Rows from block 2 of the text decoder of a small encoder-decoder audio transcriber, named by matrix and row number. Rows with one number belong to one neuron. Each number is 500 + 40 x the weight over its row's rms, rounded and kept within 0 to 999. All counts start at 0. Numbers have three digits each. After the name is the row's rms in percent of the matrix's.
After each neuron's rows are labels from the 100 texts, of 14976, where the neuron reaches its highest value: "tokens" is the input token at the peak. Only what is clearly more common there than usual is listed. The data: short read English sentences (LibriTTS-R).
# fc1: MLP up (decoder.blocks.2.mlp.fc1.weight, 768x128), inputs 0-127
# fc2: MLP down (decoder.blocks.2.mlp.fc2.weight, 128x768, transposed), outputs 0-127

fc1.604 080:552542490507464448472497543456539479491455483528422475447475508551498567534549522555528540548531453499489580484501518577548501562514510476510489490535442510546449538520476550454446461452487508472549500469498519473509522522514446478555492497500536446565493486499484562610505573505455526478475470511468417407521503479417520509555504583545491475487427554456461462498483458464533569523455
fc2.604 091:477504528516514473498523563517497512516530583506479530464438497474475458457504483564534525543421502524473423492537512480466510558464586493543529524503495516440468491499531534591425461372457491423515494536465483475514464460502473495493443447599540469510549436467455498473524590465511481554471441416480472476465479548521488510458494545495518544521489468508502573434459490490562512483503
tokens: "hundred"

fc1.251 115:499514469595492474558489492447507561450485507495525454579415482467484526536511475495538547494525559498487464464430570582500550484521459526557497502448462469495472560555503392525471554474464495523512506479468478473472525500467478502495453443492479596453590505444460501455517532482527547497454455471467501413522508576505573428491469531504460508467467504518505517501497529456448555501432
fc2.251 106:472463498572504423560467535511578533549463551521488497492477466498461492449498482436469478560494465510492462504582489532507530483499440526483475470537561449535508569463493490514493450552448490430552498413441535552535475530442522535547468450482516560476529512500526403546496549428513470535477523512459496526491469491551558547543525483553497436550487468493529430559508450458514441571463
tokens: "all"

fc1.136 123:483501495566514468452494561456519451556458477519534467447525518552549523536516571480496458493533492452460445442550447496481472509565519481583505473545569480522515466562557490460493523485444482518498450483461496512428484517491516554541498414575497495489504506528456429447468497486486543418542537528459496451502490418529506423522555565490550434529520475566461564526523560495458487441460
fc2.136 122:512532447444522529471449438485531490587479464549479523519558471517506537573526560524500561408502555449508494474488494518523528523591573540522482519467428508442522492484514543445540520517492477425484494484507493553431489584426485507480512484527570433495467565495574406529499465521431489466556540488523514472510522485545519504510494491459540396488497512545525536499551551482494539465472
tokens: "and"; "even"; "then"

fc1.461 088:507560480495409452462472519539421523544426591454542549442510458483470516479539475473483515456482453493550485522425533547358438503493500489520515468518505504495484549470456534503532505493440518496468493395500476516498472536519559473498504479538527489503484518460498484496538509523508443542508535417500483466581536540537473459523432577431487499416481491472430505502487550523518514569514
fc2.461 092:499532473496471482501419488492543558487565494484488421547520482503529501498486492531508440494458545560515415489536509573472487577502511483468515508481538491477454498518435515538517459474539465592568486476455489485544410431460532524478499484478511493522596533500482512475527493430468495486489517438538548478490562513534502512540559606430413462454477548524519492516425474584475512439531
tokens: "and"; "replied"

fc1.287 107:485475422617459580422501484563518497523514500452507465540484430522473515548525479434539521526500601492514512425556489528414526467473505488500498455538507552480492495574494554548489497475456521455501551534474527495521437502514498536469499489482547469510457480545449516521494538547530557564439508549538441560580512486562562493556531555568505577518499508498487512530445527521531502507528
fc2.287 108:508514480517440444525501517490434453531438458569542470500494439532526428513445491527476490584481493480516479494485474435550553531427459492558478454491437425520462473491466524574558481490409508498466439498470539592508503525547523562467497460535482614464508520488556517528481450448529471521472511473545437538496495535542478433545539487442477482441513481505410525486474464475510520501504
tokens: "again"; "along"

fc1.692 139:499547497467547505558539490509546476556489474535424488466452577520512486508476526548560498540526484525551548472508568469454538532537489519531531513503467449506425555554465444484490547451539542495521435516492466519488457482522474471543599503534547499544449509557463519518520430440439544443540505524485494469445531498479479503487472605508493459508531448407476554574530501525466398487541
fc2.692 124:469507481466579455539506467518601457521518418527448537501524542525455527489523583559541508469478453530569530495472531491463475497512532479519524527561488435506422452500486453497531532469496462408485415525471489498523553531502546499518473555468560531492514490461573458469496414470554526405554484502526519524462504516470525486486418507479485515568455511445548504572488535446504452506553
tokens: "him"; "wish"; "'"

fc1.238 099:562542511446454494539429463515609404482508519524588476462480449465474533508534489481516476481480573540504508548516511467493481475479619464549474536527476492540514505523514483520427448470482539488558473513548474521482536489535532523530499489555579490465479539458544501482454502551494528465477439472481516490478466518404437530491459482430451463443506543451505586439493540441452502465478
fc2.238 096:433471500531533508480464536474479489548438517561463485471487489566539580473525505464490509508474505447443462509532497486488568471474506488556520511513501486442503415497567508524453546498483496464490496551487500498565549561479505521498453512480517481512501520523525451434533534472537512381496512525613584484567546503594525416561550508526532518506550492504392572502533512474494526554459
tokens: "and"

fc1.155 104:461505520526462480445509483459553557469449439447496483580501569491490489542494448471504537522484505461555512467419486533529451516510438488576486506505487410522483502531553508531503466499464498525477484433435453441574431450497474517549470541495417457526546555534467536511516543477539495469507478512499521495522500469452492506497517567497404418440446432477514457610507542528508516445465
fc2.155 103:462522479506512497548483479524458433508456513495499475461469437504480536503578511470479427517556503527470537436458566469426460513542475448493479500454501521473475490472495443502454538473460535514520496489515529507539516545519461465517447575477534504435547478514495498412562552503492494549491528495501595561498426509514440611510521479537548618515579525494459535478467432552523559487554
tokens: "seemed"

fc1.247 126:555524556458434496531506512425517482456442526466465501516566472516473496543533531495574441577495534526568471566562505466518515498493506511489564458441470464471540484576523548492488539436504542512527531486455486476523504542522431514459500438510425554567482569543579525511433426470515509495484550507543504520537475489545499471452491428503500499390454490528536519454478485410506500505535
fc2.247 117:427513532475508542518505461482535555553540528450438507603470507555527500501581469535487524501514482483563501491568537515451518587455514460540482516483417472475519481514429542535481518489508527480545538510508498469494429521465483520491456516493575442562510528520563489472456487485508428544510560529382485477514542500574559483426453528467531450506572480515493506453494539500494586452493
tokens: "said"; "cried"

fc1.740 088:513478530477528545494517472505497455550524539512589443550507454495448526527441570567514484451513503516487464512521528511515448560520470464577540442480472489514477566475478529535561469486506489455390413470518500453506549469531489489503493488475509487471497507526489474418519504471499402534509512552501464532528514495553433530517576521625445399533486501485486520507464563445429464495513
fc2.740 096:550486509476479535541574455520576419495564474538517500509440500521520574437543475523579571471481468495517506463474535468500514497439468518453471553442547481550483520516534510425513526557519472500415527443476505520511573476471527516428450438477470420550533475478571485590486516577507483427445514469502483478466510523467511496511449439532478515463518570455432522472484519507511492498451
tokens: "like"; "beautiful"; "enough"

fc1.282 136:470551513510422502495503473448476460490438532519492517571468512455439447388520512513572466513493579525551495421588504482483526482465481516529494511514513484514457557477550529554457534565546423498432415553502391472422475535465489449538539514452509520523459500481399491477486480498466543492434451451450475477467526496493533535491496499489462443522468497491442512486487506507503556480504
fc2.282 121:566471548488482532503445499533516430463484517401516578541511502517516511516527562471433468528527585579524589380509504520418464515467508482473498522469477483425539509547492534501470538481489538496458401514569563470514444486470438498508542474512488531521534485533451514500514497530486474491519549511508491514586472439482491480531481493481465500495493534443481550590436488533485521466421
tokens: "<end>"

fc1.712 087:506481468479433497524484465432472511489462539493580551543444508465471546567537484491506499434491540514487538459487498499546478528533426505546566439519462534563476530465503491488412448520479436484519523540583549462558521521402436457449493443456563476461534542502496519469548497414531435517492534480489564464405483467533494475482545516513496504516491435460507572475550540495494510543464
fc2.712 096:485516477531495577539552552441534474497518520467484538436507454570596496414530551486436489501503468502468447520591507576551534537536489540560498536509560467463567513518459500481585558489519508531453558490491536472517474483515466552509450488464520450472493544552531492463468489387452516507496537458501484478553518424454556466512522504417458526515497498491486471559472487508503415502527
tokens: "nonsense"

fc1.730 092:503468453549579493501528425493455507542466553470476538508468503446492549601594508582557546522516550454488510517497453434469450503518408556447507461529505499492514512505523505615527501559540489496473515512468549420498545564542524485561485451476521465528488539471525495460477537432509456485496426476565475480495546540497456499506474460525496457477493513512391516510509487584492505501507
fc2.730 091:482525477523518462443522535524552506548595546499439510516524489490465478479437497518529602559424479410502493532514458454446503435513537479502484553508500492549534463514503534499473477546573499496510434529490556531508522415480432496484468478486485476520459598512487465603547514487513490464450542550583551446514463517477536517565523498406497508515556552474517527555506548456510479502471
tokens: "again"; "then"; "said"; "madame"

fc1.167 092:550498504468449445473503539610505455555488549475393562426544519530515480535524515495549458551518463489583524478521450565504582506515413513495523480479508467446492493507478550555500431461465484522456498547474469453543425520458445567486506512549533462462477495476477453441473555484516500556466494508464464548470490513452477543527526557442489449477496544473525517504460487432543426499533
fc2.167 096:475430501476534472429499542442518501525504490525492561483482411499482540498577434524509544466425499478401472508566499516544401454478521481500443580462437561475498476472551480466476525500521523473553478512528430473453524474523532456527458507510465505531461486521469566499509479533474505551506508472517458528445442514466525517570508512553477424554468442528406412502522546539515494490448
tokens: "like"; "very"; "why"

fc1.52 077:523480495431515497543404417460533493502397453537560520493472571529443487526517499513474502488487517480482491473566543528499466477471523507491520446504571436555411574423551495576550516481480514466398528558553513507506561471462506476485507458474523505489498473601515451487459496476495463551514555591505516487470509468473451513478523470445472446517512509454481517506497558491505583509502
fc2.52 080:531527528577569475447502563562524447482535481386479510555461475561500526460473528532507465481515453536570503449482505553469547490471552491495479533513458519455490499580508458499450479491492537535505499541443544523451518479476528545504544524508502536478498434565459437428539458507458475477603492481574485438423502479488447470545456541551539477442474491536493563441457530525483502472450
tokens: "<end>"

fc1.285 153:517517462568507557473481492489507425488478552491486498509529502475512550492505538549525540585492522533499485559560557498506568419455507478444522508479478455443550479482434415466528418526500471518498434523446489483543529486548529523508539415538512436522481505556532499513488541512460502483501558432562438534419488473567531525488581522507518514496469580442514508441547401516506474503459
fc2.285 116:495498485542481526526498486467555461471540566469528490509442524517507447522500540541429490580507460540422508467475489486489541484507515457552560467501506542521471473598483477456543528487457476471523523483397515497453522522533457527482490542448463529483437495495519490454450555515558558493513574413489438478463449517552519460522485379468478441482490514375488506471498491533525421512465
tokens: "said"; "asked"

fc1.72 099:511430446438527492485466489478524489492516490497485486550521562523582388509517483475456442496498461499471520503515486493529496467452496510547493464525552436422465503543602537562520462543545504519485447444455536494476494473521472507505464466413544600408503508524482581526488470508542557553563506487520499540512535437466551518461492441535462490468428556443508488553460456481555524498507
fc2.72 095:457499466470462543531480508463490576534547486533542468485445456520485506522471479486505556539499522494469507498463485555517429447463464533530533468391537516528431548460545486511556461472437563491525519549520492509564555543492479522491493516494542528406513502487476510428443554565507461508486519391544529527461436611486436514555437492547496505532498476524430532493517583508466529482494
tokens: "well"; "difficult"; "far"

fc1.46 097:499546495461456475548497460484518513536479450474564522471553533450479453502536564516509529552506591484492524549461545543492526543510445567550506495511519464444534574513496498500546550525483540552441479456506464509509460494494516507533497473531510471533456473464470586579454567497492530552528460487503518531492412496533423522589477569596495481495404496423499467456560439554487512525493
fc2.46 093:540436534465528459540480492498509564520498500500549526523483549508529525522468452521475458545545487501493582553551486548396549447600532493512528505475486460500452558485439549454550458533513532489513457473533489528590478498482517555513432499504496485519495504457426519492544554538450531524485486500529527500562406518537399558548479621545511529454530512512502497463508576480475503516517
tokens: "seemed"; "glanced"

fc1.229 086:552519473473569543462483467490496508508516513483571476531506503463518500543549500499459498481489502494546541542508497484503503510485389420479544508528492602524510497498546517527519507529477522469456428554526501499488560415558490497545548462477507428550476445505447563528404418464459474496425533584446542510524462510441529510453460505458504414458506528576464561510521509519473484444452
fc2.229 090:497423498505470507501499433496508535491523589460514483555561468508485521517548461434550498450504490488540440500594413500490488493445521434438478448549542479513478490552496479469480520570505473519514565530474536547488449544482499579461501513543483573487504583412545513562507467489530507472560561600487539437509601519559482526503514538481510523543513482487521478523456510477468523535546
tokens: "him"; "come"

fc1.451 085:537502427462497485549554550546496440482468531543571490456461566525559526488424432568475491527540512506563421546454539492546460502496586419494532530467553512501483450508495538569524492534501472527488495473504443515518521563530402550515519446532496503422489483492486494528448470497528549482506430506501472544464477502559435440474527543521488542406556492558480498500457522503468526500450
fc2.451 083:519533542531480518490494551477557527487464477451477489486458473523480546507522484504515477440472455525548587493418543553452465462540433474533495572513424548514482490544517505489537508518556526519491562513552399443521414480486486461547565510496505573503480580482489499469505491452449482518527490507576509519518411496449496520486496550532575540561512515570435519461415482534530513439447
tokens: "would"; "will"; "librivox"

fc1.706 080:525537476487479480580481495474428529419530498491484484537485501468460551498540478434493481547499526552529539555444550518499515508468551475452555457495496494540495493508509450467466463552552471526518466537579473431523463483572534512482434455576586436520516557465403442488531576476516469452504426526518504550528480494570495410473430491483519567540487466446536526480469479539504488473489
fc2.706 087:512443504507511504475525480517489519496488568556546447554474469563519465397511446510499491485534539507437502594603491457539564549510516451515591530530594453503541461488515487526580486491488517482511471432501514530533535533445505414427429547483483483499468478506542456548529498443522539523521480493526569517493500539487512507477512493561491485448436586474492540509513512416562502478515
tokens: "nonsense"

fc1.381 101:488525488467491561495478527487422553541527511527420470504436467513499510526586459484532565529558507499522483496456463537469529432457489490562519574540439573432464463514483471520485430480401483528549459550441446520525491503529522493444486495522510444512516495546467511515439389536460478426473507436518451469451514475488505497480565504519457519439539441462494504542470520447490475428480
fc2.381 099:462593494534488466544421427498486433535477477519523449494493501493571491524504501544588475542483501509526528561514478458453483534525516471512521491583464510471514498473467469544473483490508489468532453497528516471511541545464530548500484533526563546538491404496511444495569519534542447383548500511522585524454511551502449470467545491464475526472430575465502481434464436522589561498520
tokens: "hundred"; "few"; "live"

fc1.96 076:465512464460551548414551468468491532461535483560565495485574449433524534477495535451514505503530482506512491561471516504517518546525466504540568505447481526524514443508484446465484555529500539492520413563605459518499493496514468449483472523506499503536526545503459555506528443402508562420508558458463477497523537414510458524581500521462558476513419483485430579475529500484477511506550
fc2.96 086:527554500621446587485510497544441539511493462486522499558509497433481492490508557451472545432495477494479469493546502552574544480486509513525492524519465426491483465534444527539451472548485457454491443497565507542470497505471470551562504517485475510408481527516481564517455563469420479482546522523521549480514526465411458502573528541534519434537443545516495593552526504440502480509486
tokens: "him"; "come"; "am"

fc1.608 116:509508544473481481419511506509503452500524476490571626510543460481518507506509449481519498555457482488533503476455458514525501529438538462500466416504514490523531441439464429593473481474441497515461504536554518508541579521463468502581520466519526478495494524531461550532557494427497428435467544508470472501559383479419450470557529436506533510462523518473476500477479569524487476475467
fc2.608 122:463585465461542503609519574483532531509492571498441451485476533536494513509480470502528458536464517497484463581499499512514473486552499500471586550527523542563420485532503510435532495510534511456564477525440479483513478584505558510458422496553518539521477470521491404405471546493531494449528456483441548520472491546529517482438480508489533547561439479476535457548538426522473519497510
tokens: "said"

fc1.749 106:471454487478549496555512544557556488555556537574498564546474451505536602494492480536505530513498447477506537481467473554566473463535441469458516570475502452533500489461470498470460386464460522505404503512464460447524495516469525485528495496501534480477456447492416491443508533477536528477481512529494503507436468437469523414497514565526579486497506546490464549530528464463441531512401
fc2.749 110:502528551502504511478526477530461518510451520544392485485475515437536494584481498512450557531433555530522554569530505492515490499415522560501488521507543476426528527498460523477492458498482465437508506511441517519470438425467520538487507531486481463440443501582508469503528503382527542461456463533474537558464423499467556468469411515479538492550486508459494415493460554531454494476556
tokens: "like"; "an"; "was"

fc1.97 115:495446497489505486507589457549507569512465434494419412451476419476486541444554548505454566480442487517456463555554469461491510559472504501542528485533533511493495508402509482531526463515496545518475489501449453414488514518531535455446464529498508498515471529500483458471422463432519503499536511472531548511447518540524494455473492576479489502497540568543507511545421542501519566614511
fc2.97 116:499571456535540511561534575507485427541499506488516595530466517434536553528396473518513508516525507545420502481442508512549487520524482485447490570450469454571560517463530505393486533409532480525552509536478515469495500472475527542535536537471490525534458527485559519486472505556510485537450565517482532535528486477450462545499505478593557450536519471469588470520523499476477543486450
tokens: "asked"; "most"

fc1.631 091:486497488428427505534446489432486513477465525491443458543501530358507586556412577555462527546486523503492460551532500563525488439529459458543520498423520500474558454540502495488509534455444483490463475495542496444463527471507510496494491459478530511460484474488513523469534498455504525566492462460492517461553519500493482457481522541385491551469457482496454483425498497504465483386497
fc2.631 095:521527499474500603496559451488408532454467545501454564518475447448508465453477527543522514433435480487540526458463412595568478496547534503487516511482523497498540474533521526518546545525505494440506520475498534516507487499532484430518549486485519547435442494441586458446496458530436483536516471472433548508553529459531543534440585491465480538519541535459511506500579471474483457544542
tokens: "all"; "tell"; "call"; "uncle"

fc1.132 082:495505488526607454487465540443508447464498532514485510479435536511453570542538494531522460583490531454496487512543491507542532526520476418527477485490578450494505508514523474489526532481460498545492528479538470507553529523545489465455497539472541488512453499550499532531507451435445436497591417456589492470492431467517493433566598507463578441480518441533489512556442431487522519524504
fc2.132 084:507473450495464421456492428553541530510514481487515471527436530426489474537433464558509485568491542496542459449524517470443539482576568486515537489449476481532557570558528546507582521495506434554459515506495509517531455473496507451518551462570485541480511612543489518539505553459455514490453490386550552541472448496516542470536521515539517532502518464515448489490471459509576467501478
tokens: "would"; "even"

fc1.517 152:559574496520424578505470489494537461468426488463508492519496523520525535445484558594503463569550447583468510525546542432506560439485491481491519484508496417447499483548472430507551484528462474425463488503528494481538548536542470523511482426491474534534485521540547446520517514488514474533531538542482541555492542540591529453460490456492484442472485506450489571510583482424468496539521
fc2.517 128:546497610445454509571549477506451491530500458507489464437516487471543473571542459516466512520474526591518550511544501553486537469463500470477453478502442465482499525545433504454503463531487472451485528494493503454532530552432537552519503465570438469596443476478541522500394460461496554455447554576464512495498491483541487426525442476515449494528488505450502490473521459513592519486527
tokens: "said"; "asked"; "cried"

fc1.300 120:539577502530461487478531477460609516463546559449474432509452466443436550501470483477531534571541421553549497506497498504501467490477547411481498499463463570493414498596510487564454435531539491563425608523513524459507453464481502476476474513541499441525513532491494483492445568496486549465495494496508454515510518571484503507473562536545484495505465475548485506482524476488489526426464
fc2.300 122:523566506448496475479510488461518559469586461496514466538582532444495478503520523556461494476477519511482487533505544466506437508548532533520477516521480481468488466567485508411560521509457501429520523474421541471557475493501515499441589527424552475493518528527442452480541517499459468489518407569559499541491494516523483490408503457530510604517571422526483499435552443508463485526544
tokens: "would"; "such"

fc1.98 083:523515499541488484447486506580456517479508521526378450482544529551529548459477556450525474551558502506592506493525515484499566478428496450506523556473536422467488538488492582523522551495539540477507505496527527556467555519552513537498509518512580443593465498519412526463501478492484577479554523466471513480513564538503483556592530547537503551496442488476452450543533510474501506525460
fc2.98 086:499515507543463465471491468489608468452492510512522579513486461474466521548468449491521432454483454547505509511537509533597450525484542449495525494490458507490510517445463425494524459540581499571503564602450440444463505560470499542507408439509477482510482479479504471505551513477508389466520461560472465548471564495550469461486429456497513513538479515495547490499493534546480504516420
tokens: "<end>"; "on"; "up"; "in"

fc1.634 116:556519451482591499517503445465530456474517473542553525503610489469515448500481511485548494547601469495476464532527433525495546467494418456621530491487496534414503500454516564481533482412497526542509496478522521502475509470528532550417489498474456598534473505514456523493606456471491454478425459488490479462532507536499513504541504532549494441509522458559478469537508510482491491460490
fc2.634 110:534465519445475512455486416532557505479571486466548440478491510545488469552477480503465552503554521513526525495489509489431478546446538565548533518539543502448547545429419532520493506546538466553503465504540547448505516456544525497529465533564508474490518516552536566523520471449558441518545556561484428463510449477516562416486563459501464485422519435552524511529488532538563441463479
tokens: "long"

fc1.554 111:469531543520469484479427572436522455497506596535507503477544500435442546430492468536516545569453485536482539528513553554517517501556485423538515536550495571518503477481478508490398458529497515456497527472496483495584465501536465483445475505531530504537506581531478493502546503470542464564501505572459567541496500510477514533599524562462491532514453504439445547479451546502425447483513
fc2.554 105:519449447573503507448537409520478564558521506509467528483522498569562427450490519495515546492509530534551498552522486484543554523483551472407477542581448559507533478448455476464547429461478486499502555477480565523560508506495449490535542541516501506540469490458588612497465475482560446483560501469504542538491514458506523462461537462475490537561551504514460489471539527471555467548529
tokens: "very"; "as"; "a"

fc1.545 124:532497484463473469485475484558507488465485584533501517494514485484525542479526598560514503518480476514472477569520523547558488452460453539442457483517545536568506482450477525511461474482567488479504492456516460465557479435551509571505513515497504477539543481553448435508468471494550474515503541469470485522508473465450526458537477484515479443409495533588466570392534449492432508457365
fc2.545 116:552518523479447517522460507497545528504514546564399524506445466499499477490540537542500491531510529385588525462584490515459458488474548451550503495491507526532519441428510524516432437512424502489507558489456556471523468528476482488486515529492520511518484486451578504430494527470524500508543494550499508425455530523561515472579492466488536482482480529519501421526511433456387453487420
tokens: "very"; "pretty"

fc1.120 102:503515485570513486516474506493495470530407459440511499473492514563500526540515561529465542439458527547525479520538565519608472516458476493486552454538482469467549490447449428494512549463454484479451443522563535470564495443489415592523497466569503541566468515530478448491458499522478452544522509480540600515424504482512541493443485542479522493462487475498582482464540518515500430540526
fc2.120 094:520473466432491519516567496503513456442512480518556568463577478447536421550508549476523537608527509537498448462449500464525543462473513569533577477504482501487496548589480490512521499440497552504470525494462528463499555493504486508469535513456421510540494504496549504490507519460518496506489561520499488466430524517448439525524618495521509505601440482515413554475463503493520541468419
tokens: "said"; "asked"

fc1.439 095:486442593543445466510505509489524471517442486535480500463542510495516456457511458486443568477515549475523509527462497565504488469499501561508500464550521486457502514460505581576488540527533495509510472504453450458559503446502469527493471532549505450469520497401485523467500530456501478543529533378484550555481530483480423470494523614531472500495491441448426498518511576590540515419470
fc2.439 094:436518463498504532532444498488534485483492505523530470401458551582481544507541511441486434584507568450515515599457526493532473468462539441489526512526442510484473486523517488541497460478512469546578575461493514559476444605536505458508484484472533457508472475487418567477525535465483496471558516524540513547428525497480460526512478428474407512490463487590478463471518479457514496509544
tokens: "asked"; "just"; "little"

fc1.100 072:475525490493539496484554508557504542518536511588521482489528511455443474435449469518492528564507497544497558476499534541491478486392488520535504498494467537526545471529544505473552503502455571526563565514533506494468555542496547545463482525493493567502488520610476477592482506515577521494523501535477470546498459553524415445607443556425492482520483498557491547522494461508519559536583
fc2.100 081:507556444504436495517469597496535501505584549446537462473497485476490461519527502466529534475511474479391494556473502530535501462533492500472518517440544463512444481529451519522427532500520503499500490467516422473503436513463494505526504402551552443543578483528501508480507538509516507553484454490489450459473503531448484594564502427476537386514493425471484594570521504509485498473477
tokens: "long"

fc1.137 130:467527453515522536472475472414518520502498472490496433525575486538451506442524530439492476521491530508516515462553496573521539495511353496517483426430440431493507547558463470474499530466550530517519500428438443481460473492459473456446496470412600541537510483504542444494457470520493474515469471548478549451524515514558513525520477496466445450513535533494448534535527492485457578509456
fc2.137 124:525457565472529539542510506506425511469566450447508447484501449559509540476503499464452476572467525467538500499477551503485580515512468597434529480501515509446487485437525485543404509497487536509542514475471498517506461483461467553540487421529476495491525472496521450530474513412522519528501534477465491418563503624460487546526432465508527416484473505514519499584485455489414527492539
tokens: "all"

fc1.212 110:552483443518491441561555512521503522510413466478465565486544489412489521527539482432489470510475513446504528484517506533457451506513496497534436498573497422451473509490507545539526559507499508520461544463393468523508523523485548479488515510442506471544442456489430529492456445467485443574486443453524537491558531576473483529466426528464531442523507556544443473544537567532465492418490
fc2.212 104:476518509477496523516462521477532457449565518468556414443421511587528481515528457522448467530540476474594497472473454562479456472486472478440530427481531510554499522453504436477509502534460472514598448477522485464498472494522541486467552455481441522559494488497466473445567579424490451514465474460551536492499516498527446470490501448525483437549475503507508609479528481518531443496572
tokens: "and"; "then"; "on"

fc1.261 095:556488471466489525480558465467489468475528480526461557471592538515505471476533525538622577558521555468495421495615525517496532461458453460531513560530493521493446540524556482496532465518514512455495520493538509527438536423496429522472513447546441542499541454560547478468498527439514541549501518491531489561477491541474458542464593519548485506432489462478467502492550484510464507431499
fc2.261 093:482484512529529527440494529483584546486496548496480470510529453522524461503432500525472533405527601600484544494525504424539549538506424456492484489512443464506535554577489500507504447515493467488443525503431542496458497438449504456488514494545537531509539518442537507463538511549446474561446534524498514513416591506527484455416471526506447468539475531523492516427454557520514458462483
tokens: "said"; "as"

fc1.254 093:467541486515458459444473467499532614573416421553405524486521503514523574499487515478556482542491502521490503498471524506512533545438430499512442534458525520575518502530490513517496496468457525533519485453517461429493460500526557462437526433495495535500480478531439535466438455453551384488530506447541435465483483578549467539517556492444502450522490476449511502502514497490494550484438
fc2.254 100:562474484575475491576491500491509539418415507552548561433521558514494523436537450458565512475443431444476531527574491489527476464451492544535512470482485551463490436473508472541488537514489507471434463493456443566551485495506522544486489484521516523485530521547449509467612527518450525521536498491429474466576478478499546463465492526549536478508481505471435519487482494487481504411601
tokens: "very"; "you"; "suppose"; "go"

fc1.48 138:595541470587527577438557541505551511474514489498465497577452499480510595476487557526503531565460524552505459500564564460477560438481485507453536448529499443467508524499494432517491486525468502480519428493553550545510528515503499513512459430553490517523563541530563515458524540498509501488469567495520459530405470546563525466462542481480446484454506518441527537439519434462499475530483
fc2.48 120:540487554510562542497523470471469449522498506475570495431510490483521402514457536460410451507475533512503450496532477523516521589442495460425497567548467476546535484556445502452518469477519543425481522499488541482494448477444506533453525541537533497477504491504477533471448447456533458548466506437530538419464491519537529446563385481539507456483457470536484543493543518534560496583524
tokens: "said"

fc1.453 115:554511455487524526491478485588491475543539520443485540435480570587492481551469510512407495454539599512564525507484474605469504522472534506580524497583533519525567533515483506505588488494490534540435457474479487464512475494491427511541469499536476453461518552474498554508514446534505477515529498612531542528550535463498493524519471532454485574452491488541476514478482477495531502409525
fc2.453 116:524438463462452399534520521470528504504432509550459494491576547510540506453410561471451551527585501578434513555516543527507490442408550472474440465494482497514478494442499530476520509461514506564493502513465439546478541464516541468488530515526463479501497522441490482514588546523514456509485491454458495518387450467464493464472471553547488478446503485525420494496504561484461516553470
tokens: "seemed"; "wish"; "seem"

fc1.76 121:508531503482470439464566515558559508489474580552441542499482463532485508463519523596478521513425444513538497530526484527563469503543503528478543519533500513582501426429526512423410526520552481440529541508495471478568512503539510497484483522517518514487475476588480508468485474455533465495552509478455534518525546504465496530607555494442515425476554570517502560431484517483411476466493
fc2.76 114:491452513517433546486480530496583580466494495520490551520499486510504530472472479524448496526511517443533528444530533519536511506518538561425396486495506547570507516470418478460395484504480479541490500490495498523468550472551435543493519535490533548517474468449531502436455514463631424518551532460489510517547524456568492540586498490494528469544505510585571446531482530532506505529485
tokens: "very"; "there"

fc1.77 106:517539521531445546441554476517517482538459541536464374476492517460513471440535508454468495546482543519621499518447503463430450500494512521590567564501546523564484388438549535479442463519521517505509470473496476474455494546446516520525426442535533477432523545431505470531546480567457494502459535499453476500499520473476434483527479522531493481518512515507494531472421495466512480508477
fc2.77 101:510461492477504552499490527488392489512562508556515506491491556479459554423482526481510539531481522503428513507465536471518550558473400503470479541511463516472583511488454507627462478510510476494500485486472485552458514512434459512463499542502481473551505450506452441460499506539515474455522547475439515508525490412549502515508535424515570440569532579563511486543507485446547561480576
tokens: "<end>"

fc1.384 092:459467480451497499422536413509506457518513457487518500423522451512447502559502517495480532534438472551507444603519459525554440547502431486478584527461541561541407510523471491500491558485473493472502427464547458426492391453477501506503540422502463519483528483477496421451456501502545479468458522535541459508487489448507482444535453536483551557534515512432466515519506495473498525531471
fc2.384 095:593531535501483512486494476534495452474505560489465520426571508464502517446493489474482455561507491455444498452573529501535493472512513562514481576468547538499459565483492569538461427544518481484479565469504534435485456465513422603536542493436526557498517511591467544446566516498460490453550532502489532445486482485479455490469499545470464472543487548532565431455518525531452472561490
tokens: "<end>"; "let"; "shall"